config.toml
image_size = 48
conditioning = "none"
cond_dim = 256
lr_schedule = "cosine"
Rows from block 9 of a small image diffusion model, named by matrix and row number. Rows with one number belong to one neuron. Each number is 500 + 25 x the weight over its row's rms, rounded and kept within 0 to 999. All counts start at 0. Numbers have three digits each. After the name is the row's rms in percent of the matrix's.
After each neuron's rows are labels from the 100 images, of 14848 (inputs lightly noised), where the neuron reaches its highest value: "place" is the part of the image that holds the peak; "top examples" is what is common among them. Only what is clearly more common there than usual is listed. The data: microscope photos of single blood and bone marrow cells. In brackets: how many of the 100.
# fc1: MLP up (model.blocks.9.mlp.fc1.weight, 768x192), inputs 128-191
# fc2: MLP down (model.blocks.9.mlp.fc2.weight, 192x768, transposed), outputs 128-191

fc1.533 082:483498466504456493515489504479509500447462531500488480489484487450463503519514461564490485509465460474496512483530502515505504478499554517508507519549485487517526509488462538459472498451522467
fc2.533 089:473502510528526472467457506480480483525492538517497512517516514448447517503522524498499530493491478509520478527521513510524506498505466527473477449464520499553473478507486502473451484457501471
place: centre (53)
top examples: smear: peripheral blood (69); cell type: segmented neutrophil (48)

fc1.627 098:472490502500520522470560466466496477510525522547483503480490483547483465498543516542496458480480488502518531515503523449516510505483516466502506506535480425529479489557461506522500438502521529
fc2.627 076:440503507516520498496541521542456480489471513501508518537475499457525502541468497528478497515498507516523562477513525507493527506506496492500484500496507477521491486519495514520483483485478512
place: middle right (31)
top examples: smear: peripheral blood (94); cell type: segmented neutrophil (53)

fc1.483 118:455514501540510506515501488507516496486449458497483535514493490476484524502452559488453496469505487485468548452487476493499495541488520509461468524476500487489468455514519541465483504484504466
fc2.483 115:495487487514501506500537491501479504509484490499500462551521497500481494472550490542569487508509473520519521535488541512507503489490501511549474499507490507499529484497470458528498470480527507
place: middle right (41)
top examples: smear: peripheral blood (41)

fc1.163 088:533478567507512549504500505500536501460489496542511470491510515500488480494495527502490477529487525512493492500495501510505520432485485463528516507496496519504457451477494479509476479513479497
fc2.163 094:524511430517504462512498469501467546543463513531486489527478506521497517524520472472503491469485481530496541526506495514509531546484521475471504478525495507488548538538474479497462536496504502
place: bottom centre (32); centre (27)
top examples: smear: peripheral blood (71)

fc1.182 085:509518482497534504488517518512492514453549493525483513485501494523521459517506501517475502434470459497514489517497510546508526503495503510492502492530501491483498420481496465516508495489466486
fc2.182 080:498512539525435481492485486498511468500541463519516486489504516504555532475493484499516491474508527508495495543500552461502494486480499523496489499472518502503492546512505529489497471483461495
place: centre (48)
top examples: smear: peripheral blood (76); cell type: segmented neutrophil (40)

fc1.178 169:464557509526482498533497495516501505479503489499444491511490501505475492460451495521539498485515478507488535540516512478520508498452500481493510525511535510502468458487489509496486474506483454
fc2.178 149:529498515521481501542503495487522487503512497485493499547590507499497474485575579467442485506533488490530501490484477490493513432499506480513487544492527522543495500470507542486519476512486493
place: middle left (29)
top examples: smear: peripheral blood (96)

fc1.142 110:500509532550442478525491504497515513484532489528493451511491522468473539528512515529521488509495472543489501520473492499532534530494488490458515494506561467497496487483470458512498488501505483
fc2.142 120:496489487486473504488474489482509514527523505480508504472498502494495442489504478474436529525497488538496483505489496513502510491498502451522472443509560447467482513485514578475498529501491490
place: top centre (55)
top examples: smear: peripheral blood (35)

fc1.404 098:440506555493532507504500500468498514484441479484492504503516521465511455500490502534509479476529497504521486540505486479498503500499548480498518501533484537491526458542476552508511560490539466
fc2.404 093:454498457486511478480472511569521528489508478461504486515525471476492526475515512508515541524496522500500526491469537508521506512507484471505506518495525464498476516497465435489487465505521496
place: top centre (28)
top examples: smear: peripheral blood (48)

fc1.236 105:543500520507500499527483491530475507486508489507471510522493467535496512519549536503468496503512508507533481508517443504478514530484527493465514477469525519567487491519510517471521457478480470
fc2.236 089:470506530458500492517542498498470514510490506518507526493510504467520466547511511537493486452490521472530511480507521465478511477520465501517507508486479472534496488527513502489534468481489483
place: middle right (38)
top examples: smear: peripheral blood (57)

fc1.553 091:528510471494476468489534511456561487522513485491501512499452525481479525475488515480522502538478504487516508485493553546505455485504516512521509523461500447519463489438489495449496487443528493
fc2.553 097:513503545523502581506532531523442467467480501532512514539505504512481477519506514477465522475511502538517483492487524484528496502495488519457516491531511447505483495527468521457543510456519512
place: bottom centre (31)
top examples: smear: peripheral blood (52)

fc1.756 104:480542495495515498485492500523520485510513510519476484517502486482531474486506494535483431534490561495516493501483534464491476504498545528496472502495458477481538483479454474499497517486548488
fc2.756 110:495497517495497487484484510504460482494516505476486482521524519496524517485499505482498518483493475517496544471507485466508491517496466504515491522519521460478517465528502521487500498500527446
place: middle left (28)
top examples: smear: peripheral blood (48)

fc1.634 099:514504512518486517500481514524505518478515499493495476499450510539475523521502497511486480536507457492484519505468487446500517514506480511504569454498506541498496464504519479574476491495574483
fc2.634 115:520498517472491476478473482483491491508457490458490472525493498535501493522498530519504490482471488481519507527493519506512490510497508531516578486505475484497551515508519492541461493483590472
place: middle right (33)
top examples: cell type: segmented neutrophil (40); smear: peripheral blood (38)

fc1.606 131:467521503520513485530462517519508519480476501515492512494445511482477540558498523553407488479479484504514532489484508517519510496495476499437538497498442501480493483489445453521500488499491474
fc2.606 137:477502509493504494470502502449503537498512487515508497497480494517506431471477505468634521506494497494497512528491509503513501477485514532512499521504446487490515493534517531510487509486503501
place: middle right (38); centre (27)
top examples: smear: peripheral blood (55)

fc1.546 100:437517519489523471510484497494442518522498484503489515518513512479519513502485489488577438523507499485523493494487533525503500548493526480494503524533497494488487482517489516496533540486543492
fc2.546 115:471489479452515518448503498514601519484526492479498519529500496502518490555501521540439498499499487489482542522516502416473500478485503472521466538474477468467535474517507482515508508503517475
place: top centre (37)
top examples: smear: peripheral blood (81); cell type: segmented neutrophil (49)

fc1.83 094:550493531534471543508494515563492518533485522502504497498483506528555517529503487496476473491512476485486471465489474493514492473505476531503519482471489518494500464519505439443465517493458514
fc2.83 099:528511481431505432501483539458488492456512545505516514493487487526530469471541507493523477458494526505501527525492465522523490521502522508483502514522491538429487501474508490445467481522461461
place: middle right (35); centre (29)
top examples: smear: peripheral blood (40)

fc1.473 111:445470482517529484472476422502533508476493508475483488520485497520502543471458491504557450535504540520496476515487490482525515526488539513469473502526502519520517457517495460481502429531465488
fc2.473 101:464504523469492510508477490476491506506480553524476465492516508477524471503534518523469483484509431508481502496478490484484520492502493530511516509450504463484514490499485539508507499464498516
place: middle left (45); centre (38)
top examples: smear: peripheral blood (74); cell type: myeloblast (30)

fc1.479 079:553507506481510510486507505481477528504471425454485502499502492475516523480527505493532497504481460509542497532504507472503539467509497505516528487500451457540411511438479496516494492476511539
fc2.479 079:550501502557479463518552503507517501497514471465486494498502486527507493482466486504480475497503485534529513506533505494486526510490493508498479492509517468517527529498515497541500516448481533
place: bottom centre (32)
top examples: smear: peripheral blood (52)

fc1.672 108:495529471512477503477500504436490501476531483503477479511483474499479521523554508520503495509475456492534498508519542495518486481483554471503494536524495511545478493517474475504491530514522483
fc2.672 091:475501444476486486536550471537464476512509486457480500549514494502503527522466483518505519498498464495543531464505508471488493505482462476503479449508478540514502474508494474521488483477501485
place: top centre (52)
top examples: smear: peripheral blood (42)