config.yaml
model: "image diffusion model"
image_size: 48
width: 192
beta1: 0.8
eps: 1e-08
steps: 9100
lr_schedule: "cosine"
Rows from block 6 of a small image diffusion model, named by matrix and row number. Rows with one number belong to one neuron. Each number is 128 + 32 x the weight over its row's rms, rounded and kept within 0 to 255. All counts start at 0. Numbers have three digits each.
After each neuron's rows are labels from the 100 images, of 14848 (inputs lightly noised), where the neuron reaches its highest value: "strongest on" is what is common among them. Only what is clearly more common there than usual is listed. The data: microscope photos of single blood and bone marrow cells. In brackets: how many of the 100.
# fc1: MLP up (model.blocks.6.mlp.fc1.weight, 768x192), inputs 0-95
# fc2: MLP down (model.blocks.6.mlp.fc2.weight, 192x768, transposed), outputs 0-95

fc1.242:186118056134191119116110143054127154112141057171105158150142129101166117137137147151085059116131101195094100151140122168106122140162144177141118157152181114128138137178094122118135165156149153110118063120157166072168126138105091184126107163179151150156069097085111141155111110116088169092
fc2.242:101155104139152133135045112181110079155167077093131104083083159068099129097081144132102181173093120078139150155189146092115090082122172108063169166149187114139130176119105123112093142131153139119091142124108133114139104114131179183141113139056093125101138130147130136125082126142190149149
strongest on: cell type: lymphocyte (45)

fc1.149:082104181075083125108189112081125097117114148149095128176111096160148137155117117158159143126144085099134115129157154163111121169151164149120096150138178126191119124198153166111075147128156090130184087111039124122162112178193168121083119112092100134066132101123152186129111127103208129104
fc2.149:135106109180127145136127121144242127135160122103093127133167070138134084082093149086134115098102126097112095154098119173138149164101179116171103123144146107167106156059095138150157153127129155177108127099112072113128101121128087131213118137123171135153110103140122156138178147173077143129
strongest on: cell type: eosinophil (80)

fc1.132:074089106140160147129115166164156144179154138099144161106108164108143161084172165169132178090137155177124052116133169127118174085112148141148173142136116126131121134088072077149208130150093105088144118189117107098161155163149157124135178139105158107107042066108072122145085089093111138204
fc2.132:152167147117190110141123143144067167128141153123133146134130174095089132157143128107170010171143191150091215129070139115100157110122193151198115136116140154071091128199101114140084140131173099125136123078116137137097129115139070146144110105158148147120196086132093169151134100161128083069
strongest on: cell type: erythroblast (47)

fc1.86:162149053113089137149190174142145183132129104096132160111089085071135116178121108100154151144123135165117136153161123154168162111123164085068128116140181097121097044174102159148149142084129122137110149143120113121149151140139111106184124144140106091224151120131097153123148150162133123142
fc2.86:178128173144116208212194084107125079115141150131187111132138126115118160127168165146140135155171113061105150111170129120162179109062130135079095085083178134098130122141119118139127144124159119082104162120120161098096184090137148110088092084094099177061108120094121166178102146107166107099
strongest on: cell type: eosinophil (26)

fc1.191:165104118109109135109129102124129099130118100102090122147068133123122120108116133104111073138110131140082121080149105119140094147098166100146100184178130154115102131120109102074108168136111166161090095186141157159112061126151076171106142130143174118088142143201108142133183105111167196165
fc2.191:122132108115161131156136135029143130177128117116084139138131145095113127123110155174070139134089125119165163083055103133100099097119039116083100176102173165081167108162139113135198116069100135122140204092130127095136130137109165128123161131099142137152094141146176142111147144136139182110
strongest on: cell type: segmented neutrophil (86)

fc1.577:054138160088163111107173108080123105168129120135146096155100127085137110092113169131144120092137091157130163181168152152146162121099139149125094127129141145176095159135101130116084086161076100169099093139149147132107061085096138186077150118179149114105105129108113157130166144119155110143
fc2.577:087094089129155158148122068108186092099149108086116117129161154111122127153131187161156145122103089109147057103117098142113091144054145114167082095149125110146153175111127136099131122155104118082144043111150179142127167122155073199134161167086114151101167102111050145138107094103130179151
strongest on: cell type: eosinophil (32)

fc1.71:201159125211139112123159142165154111126128111125050128142113143153098144150126101116158136109072177115101110161032130138140104080106090162090153150143145112103112123144063124150177145120086141123149107122146096077146170178129198144032142095130091158135106102150172105107114181153133098073
fc2.71:195192151104144160104161119078116148131157115129134138164124094148135075108170105107126128114104120136127123123188118068169136128101082186079135206088177154053131096088067119103136116141145122096150128109159109134167163132147091137209092145116189102128177127053137133159136090093157084115
strongest on: cell type: segmented neutrophil (76); smear: peripheral blood (75)

fc1.686:131149165086098120089132141099114102077039119110146178152132092165143102108122125144134162143150124152037166166148143098160086138049139160173114144126083134159075100078123124162090179094065124153129167130117154132106130113155131103118143177150114154094119156125176137113168149080178143157
fc2.686:143144077174130117119145133183138110169180136122149165108123099111118107134113130093175108137093128118146125126156141157190108106099092142144108081151111133170121168170124093125128142090170116182157153124090146111104178131154129097149127210101139055156165132146153116085106101155078105092
strongest on: cell type: segmented neutrophil (47)

fc1.620:089124108107091094124147056142145103026145183095096158118107108108149113123158153105105111217150133136117208158232141129076145136176164099134102145142208139164139085137114085108156148153122122151135137060121141170127121133090070134123150076140143098157105146166131168115085100133175149152
fc2.620:140103117152112125141148127148130145085146087117128103119126113135116123157000117132113144132173077069078119133053174131136166143151171164031101115112179130145067123151141097145154148122130108170104124132121158132151101109109128161210125192119129202148146106163109129131164083132109163170
strongest on: cell type: erythroblast (57)

fc1.752:113143154171109086077178142200149102123156148125123156143123104111133122198111083098115111171129084163098167067114087147126091170088195123130126157091060111114058101111153103166100132121097110071127141180146141171077138176139133114077130183105129118152205122195160194122127115142072157154
fc2.752:129079092171090089138199076075137114099119103148125149115098145141130154132109163133116125148083100150101069152128101165087124100077141114167097116057112159094121098143139141148161124149107126146134093113127129233097061138154171173065162161163116195081064166105141128167127087106152097118
strongest on: cell type: segmented neutrophil (68)

fc1.272:057153153067136193068171112171154105081116144085125136145111111078162087144112144152146142136109120167086078132096187128184157139058061141092159160108122100158069145123125120131159106141103167194147173077093097159056118150126102119081146175112114117114112073112132076110145163150138181180
fc2.272:027139131104191081128167104103109130136120139115163137090134112133123143136066093149141117132126172085129113085115176147155184132133087126047097135121131102178097111133126147167116128111117144162126090196097142145173135141124100120141117111154177133122142161067086140130039087148133106095
strongest on: cell type: eosinophil (78); smear: peripheral blood (50)

fc1.13:148098108085137183134102070133074131132085172092126135113144076167140108113071096126129151186163101141109169148197136080086104169138139162068142131173214143112085150146146138131093194104157114114104145093124109117179101170152079164104128101074144113123100135103132102144118115167176152181
fc2.13:138117187147148111114107180119076165161138191116134126157130134125125118106137132133078072135131095152122118123103163152104149111056072106093106093088181085154128140150111149133171090140151130097136194167050098135141148081142142149051087090187132153130136119118207155139052140068096127072
strongest on: smear: peripheral blood (47); cell type: artefact (41)

fc1.535:179105076087099107124152120131074105045166143119168156158088117137087134202113077104099146090146110146102186132107123140090057102123167113094131157144074137135056122109166129139083137124115090161148130167138123153153115074167138139131097144145099151090091142110157158093200134180134146163
fc2.535:089190105098034123102169159083129096174142111080154145147144115124129133127069121153156040179158106138063126130139182126113002173125103134095105161116080116147110116109078104071170110138132155158121127179043166123149107136133105102133093090131101097140109088132150141139088109109185131126
strongest on: smear: peripheral blood (35)

fc1.721:149134120187122103028138158134139201155150122134169179136143142117104163113103073149098125103140172136198127165160153160063101139126118101149151153099092111101112071089125108086196151117149154141162193094134065132164123131129152089160160066118117120073152093162135107154191143155113116165
fc2.721:162150133151124126090117088148101089102134087147111107145133061058144112156186144105080107154102188111140167079116154193101151158105132113091137140066107151135131116133167106172065115118172125169230196152109074117140114126162180115138131010156133111194090153074133122129089137117180179118
strongest on: cell type: segmented neutrophil (71); smear: peripheral blood (70)

fc1.444:136172152161115189126066056126149146124109124083188158074110126157090155148136094131143155109132142119073150094086146080234125105119105130164078136146102126193102109148071085128154106160124104141095088107143129164142148119121128117102146180069139135175149106146074121136115104171091148178
fc2.444:121115169121090131098108200123142126114094131120151119081130113165135092093096134139138128119104144127094110136172126119212137116154112093176117062112159128193111127106156130131073138107094146177132107130188138105187178099065148052152211159141156098081101110094140115118158153106178133077
strongest on: cell type: segmented neutrophil (72); smear: peripheral blood (67)

fc1.642:149150162122130122158130117116142113108089147134096178178091130080134116117162127153118107165162089152111166141165168133132106128106122117134104141133078090012141093199125121116129078119129101105149114147056141158151106077100153181155152083154135171178045126105091103093192120125135140144
fc2.642:154147088098163168182152183149158146156169109162099096151132074133197145095184149056139107150157116106158099111137153151114155127166112127174143090168037090092148114095080134128143162124157168162135135086047130140157129119217123076100117126107083048090170169159098116217141124163134118133
strongest on: cell type: segmented neutrophil (61); smear: peripheral blood (38)

fc1.617:182099171129148119126158111116133165140078057111107121101108169123149101139131105103112199121162077128116127066124133099150122103142146129087095141083177109085115033158132142105162115167118120142115096135122128127132060109137179124156161155129156136065131179148098107133088170194136123121
fc2.617:136134103139143143126107132108115151160118065116180137138134161133115139144022134135081043129118148172168108193121145169130123157105115088090152127130198152110149148126132120132036159146081146124126107136081120139120049120129068119066121131136127162152141162135069164159085099087166136115
strongest on: cell type: erythroblast (38)

fc1.532:124122126109142138144138151122159107182100147106097144137107097195149139116098109124086119132066140129212110124144142151122098197138131081130118165135105204110081129097074089161149104160137134115025136089076130140133130112101146160079126141118090112163156119159110178113166076157135168079
fc2.532:119146099141145079155102097124099081132100113116219102154112159096141155171164143134145108091127067151103117135137130081140133130153116119097189126158136153101143132093133124126114125099104143148162096120091159202115130125172171164116127153129099128138161174122147097192139063121153005121
strongest on: cell type: segmented neutrophil (86); smear: peripheral blood (80)

fc1.601:139162091130074175065143052125131165124146151098115138124117123153095131079110097065087098149141163135142144142163182101124111120127131133086116135090065164090123105158166159138134138123127140130130090062094069116130074119078182182129166088195101162131154124121090106129091163203108133139
fc2.601:143143129141099129153156209103154122137144110149146114122150076107104133133140150161149105138128134116148093109093131173125119079095111111069126168193070170103111124165125099153109150147145126132149090195093087088152103113119101095009126133080149111199108123116124132113147130026148142100
strongest on: smear: peripheral blood (88); cell type: segmented neutrophil (50)

fc1.196:040192150135081194123137067110078192120157168088116145097118131088134175165130086167173135191151099150120163164189105125113113138080099190125132130099108074123168095135142176145109068168063096150164113170096143143135112179121117081130222102107143110096070142132113168133124134169143147136
fc2.196:051144159098131110175154153114183124136196136130135139133131150156100104191066105170160123126087051136071137094035128111167111137128112114187149192171113128065134165152134156138036135098081149123102105120122173154158132182109174135118133123182151109146162128116153152148095139107151131091
strongest on: cell type: artefact (25)

fc1.662:152176133125116174126123149165143126144107101117136119136120142150164113107147106074130137130149076165147195116085134163101127183078096083042163153199150152098092131126061138124127098180126117098083046130107174143077131124140148138109171154140191134136160085115133136136125142136090166127
fc2.662:140095100097109085140105127120099107141115145055093081158124202128167132185056112131146132158120093103137077130149148155092126100138140132072157114176133136099101076166015134113130141192124131120151163140128080117143138123145143097129157149144146113111120205100127135176129094126141087136
strongest on: cell type: lymphocyte (36)

fc1.259:155146126171140129105130142134214120141121144098161199113111076181145126134095105128106120093155163127161109128122158140141062138113100065119093175141093150146081129063089084167169109144146138138063147115126092090131143121106180162091139165155105076177134116143138137096156109134141151141
fc2.259:115041109091137188114134107131156094098087136137089147095113131073167083084175114156125138181024139132145130089086131130145126118129118120141136137120110137143130154143101088121098120138091119092057155134143060049139119134104117084113131129141136133085131092073143171139104115105120195081
strongest on: cell type: segmented neutrophil (71); smear: peripheral blood (64)

fc1.520:066136091131131133127132154139101129046140165067096118115127098073130118132098174049147146166160110139178125154118113142148175159168169137101118152175145180161191089157154161109066089106150134174146165202138141145129098136122122118115120086130131160050099116140074130106085162094175139110
fc2.520:207087151155157096151137188149100126198178115104162150126159110097122141135252148115148143148134159153061111171131099162103159117135140140199125179116220146100134150136129162128160139120174048200087164092115126146120079143121117100126145140149155140132076145113118144139074132121064126157
strongest on: smear: peripheral blood (85)

fc1.144:080101174153171111130142164142115116126131074148111114128140123134140120169138122171167181088134101114124100157133131119141097047135147139150141155111159071101095145135104110090176179130140137074144156164130144084151125092158110126139076125200120119107122068106099145118130127055167126052
fc2.144:109150162131153101127155109116001109143125049034137112159132190098170088137117129062203082151105110127140173136119131089145069114173135127168082198083124158103118127111126123170134123102094075095105117089135178121096144129137202138192094133113094142126105162145129109139157127181093138144
strongest on: cell type: lymphocyte (36)

fc1.366:150127094104057148112141142135181115120150081178105167185118141077174100122155132168140168092093137093108170145132128053193104124109126112161064170092110175159143154124092090129100132088145185112099175172104142146092137098094054162184133110154171135090142122134109122119112135094096184099
fc2.366:143110112134026132157163195090138152194122118143141153138157133139128112131099163158102137153181151137131116201066085160098132139105104107153149145126164099160180147102094158146117147077095152136175158160139127126179134060102173094115107088126161154105130142183159156099070124228084124123
strongest on: cell type: erythroblast (45)

fc1.129:120125152052128123104148115139122110112159137130101140154123138111123090168124120103093100138092095100132100139096134107106118098116166136082091153137102173107170126172161092122113182144061124123118122119058120107182125143212156137077177161089200149117114117126126146187120123134080152152
fc2.129:065119207179115093121155110086198143130087089049101129058152077129110118136057116144139153149143128123101126093187105160080083142151196180118118127158116124121140117095171142106137100122117138120116167163110146180116095137139075146126184160138124131185151142146132151141115143125197155120
strongest on: cell type: erythroblast (32)

fc1.512:077187169136098070110153132060220120085122099115114164158120125141168132149133114178114188154166135164028146158195151175081131114062116135098118137152142148132153097116131132178127143171034103183168106152145122160108146069152157126122194155155143107134128170112095153123121144165118133086
fc2.512:111134113094129110068132149187179138184147152081144128111108153126123132099134131103146091120128106086145058104083106081078091126042109135159132135180136077079181111098159146072113126107170128152083120028154076153108185143124131127165136189084129137135102107114095127163135103114196129202
strongest on: cell type: erythroblast (35)

fc1.20:108163102132146115174130198128162097097180108085118182141131129113150112127159184110145097132155216146077097166163087140104118134101118143171109127196118128075151115100106125129125145126110128119061143094111176129090148160159078127132116103149163108130113186113154159148089125123156142109
fc2.20:131117138126173187161081064143151149182171067119147160129148169139164103092105160092162210158124190084111166065107090074110134151107133113154152115131101103081127173087117131100098109124118130157097148163196139138159116105118211134143142117154142127189152107110188120126203130135078098193
strongest on: cell type: erythroblast (33)

fc1.277:172170161111064135162217125075114090091140198154131159159097130152155123125071128116132088138082093163102146111161152136141206097113103124114123137118110175078139109124135052107173188162112147108187060132102152103146148135105135100124152171117133156168075097103165100083107099074121170135
fc2.277:190146128179132148162114092175112117153130255112108111110133151123130127149146126109158186051115121052160117089123168140125164098131124119166097107110110191043141097118113110191157147164170053144154045106127137168079163115127100104133123223144141083127173107112072102105156128144161147057
strongest on: cell type: eosinophil (54)

fc1.647:125196158048146095099144145186148083146141105119113152103192111119146126155116184118105145149117168213172123105121143151126140121135150128041147144110123125159176152148043124205165122156123089100162071157176113150146121152148127147143107109103127117109138072117107146118130078155129115119
fc2.647:139157097129204120124132106050166143113143110070107122131179137176174146173163148102073104140173186122152148144121156153147162156106131145090078152108135091181188133125167136095116095098112128084152087142143150176109116138119161140151104092134123160122089077156114161099121157110133094128
strongest on: cell type: erythroblast (40)

fc1.496:143156102132129101074120123111203163121075096150092217138136162109122157098084171088156139107137089141125162116028164165160091130122124071141034136116123187133156096068154161156133161127113128071119145184180060135135085099078119126088102177146090094103149125122174110084122119133110161085
fc2.496:140124173135093149091139200133119145112144122189124127164141117126182087133192127119188148114141054076103075089212206131203174168081104120151156071090110095174181164158112083206142146129139115174073135075148116140173116125125148144175142168114144138146115106137126131138119202138158160154
strongest on: cell type: segmented neutrophil (53); smear: peripheral blood (41)

fc1.648:106117085103169137153113095133113119144163111106106083174170067119090144118083124126188111142195140151112119132092165084126135203097052113168173175133070151153141104144136158167100137142079128125078117123078077174110128113124129123155130116101163099129108128155108183123156156099123136165
fc2.648:130132166170173126061130196098160140157094132110108094147146120122129114112055131189179081118147114097170080158037057194150130118123120113205145143135101133147095087101128157101149144167154117116179064090192131138063134120151089106141144123209140225087137103112147099132133122144164143118
strongest on: smear: peripheral blood (49)

fc1.107:085116141107098122092174136149080103184142072102093109063101078068125142100076183108125118139156090156127128133117205171109146107104076123089104145177178101168148179079121154090071150126124128138125188098109170117131137132086147127142151119123118174082100106111163202096161111085127142155
fc2.107:130134065143075146102162106177092124072092084104134118116101177141140144120102141106138185144109120118128102145083150150074143176162106150105121169069161157190124111151142126162168131100119174220101169155104163190110097110132083127139097074143166140106193101142162094148071196162095134139
strongest on: cell type: erythroblast (38)

fc1.455:086090166145116152098148060115111087059146237100118115159071099135144127088125149174145162137123117132130114143174170126128199138172108158074126145143139131105148140090073099094095168158147076144169151077085191185171121103123133166108076171128103134142135153119140118098097099156132165110
fc2.455:174131130134098151140126092079076109153131208116118106112117119175128128078090087102089141085135174131133080056000184138062108113113082109174142147117165118085175104157112154128170096128151080102113159154072155143177105134134200125063110075097155127093093115141186149132177134070163121138
strongest on: cell type: artefact (28)

fc1.664:081102145124080119136186129123175121062202146066110136121130082114141107106118179100122103152169112113126134199116160143157176141106149077050109161154188145146135121151098117154113159158096077182077182081129147114107134132113114167058155106137125145042107099163139175082076134132183149151
fc2.664:114115165137203141169104112177185124119192136156138137158103095128137093126083106143191069147145096110127088167155252124112108123139150143155133124129187114165085118129145115126197132111140080154104109161097159185120099132124127160179146144151139165059179122037197126145062134173117121151
strongest on: cell type: artefact (27)

fc1.93:091150199086129155164115106084107095131080100124096137159078107098124147148113181171110144146083151165029114091132191138147174169059081099137119196142109143141117138107124133159164129120030142140122202082073143145058165109148127136108182152174142157128158118084080138094177145165127185111
fc2.93:091126056089170101096102165186130110109155065107156120122138112113143128094091128066193122132128127110160094188128150096109206143170146138032136170133113135084129139159131131101122118121162149089150140143169120131085118134113094126171106133072138162114081139159115112149045133099135113127
strongest on: cell type: erythroblast (48)

fc1.65:093141148142136094157200130160167185145119135141142153172126159081150077122074137165154137144136133114123112140082146091142136087097148118182107131089146147119156098103094182120155090183084111108092150128116152128143137127115151121157181107119134139113091114123073067148114099143127168178
fc2.65:088137099049145127143201163151093118117100073164112105171160130126168158166148109124157087096146144156095171120173151061182160089144129160202059118132135173151127139136171158149097156139129182130095152121095082130122134158154102170116102111120133112157179155122067072129113153088112161120
strongest on: cell type: segmented neutrophil (40)

fc1.257:096110115097108094054101092142113090094120135142136130102088125126181124107124142072159088178107095151074119090183073170102096154100206105167126169174149162168114138132132147092075154147084176124132127185129179111117154133101111156040104184106110121153144108112120165104173112159157181134
fc2.257:128135091137061137086110097141228123130140107110100117094122118141098138132145131100077169134156117137131137088103161143165105136126067109082153136143127132059174101133180104152166100068104138139095187172130140136208092158151136154103119153136105176210165143145134099172181130098141186148
strongest on: cell type: segmented neutrophil (77); smear: peripheral blood (55)

fc1.223:072146115164064143098110097134088111102123166123131153097119106153210137083096179084093166182148181139123111082134164157078163184116058128151140134154105122115165135181110121085150124130105141122172124104079150130160160204137185119096119139166171162194128121093129165102155084086122159131
fc2.223:146118116098075099120091176159119111137071132102138124120135128147144131161105121143113038108137106099124065102062185126103117103138059130137144151129156123152104127063150106146125132095115110124130133216075131161116005090149041158142142053041133123099192100151132124142186121197139096151
strongest on: cell type: segmented neutrophil (40); cell type: erythroblast (32)

fc1.8:117110162096103136035192161133192106111107116115087134136093115080165155123140148168179129126101130181107127050107145143112150135103107106091100198131120125145113062160069105130115135121150155109079134175187170133084132116101104123096164116112186128095103144111133164119141097167135181149
fc2.8:096128090121131115178096176069093152139171075135157109152160156134136138153113126103105117138113073134068088096053103092090122098150137069110121137141057197109094116146146107133155176153112141124154173044118107072150126115097181137093125213081152125129132119167161098093087142157152175169
strongest on: cell type: lymphocyte (35)

fc1.506:153156167134061124125146135184185110175119094097140138086082092174131127052131146102116130115138072135170179115133128065153130151139154101214157159114053123129163128093146140091060092206148135128152107172137145150127075121053107189171106159114145133175167111155163101176155132130111118103
fc2.506:192132057160105126082162124074138119102161044101147115156170163153141130143084101135100108156147101128135113135143132184118081115085170096139115104085078107138145182179125121142162142142105155113186148079147129118138131134152184136089087115143146147111046120084121142049098111128180140098
strongest on: cell type: segmented neutrophil (41)

fc1.160:176171118083100106104132154078143099114143127149107136129088125192168100126168148169052128138147196120077124077092100165144133159126076110198131150139073101152123128162161113090113118102110156180178148174097233120136192146128155069143130154151125138125155099108175131139068130179125128100
fc2.160:067117177062124106111065122195122142119086138164153111123151140169125156155102128144109151100149176079137111171118105100139158147158086144182111062110043099160122088081131099124127081081106143157154118109164188158169121092099125120134145129117089126104125113179114097115109167100173077130
strongest on: cell type: erythroblast (33)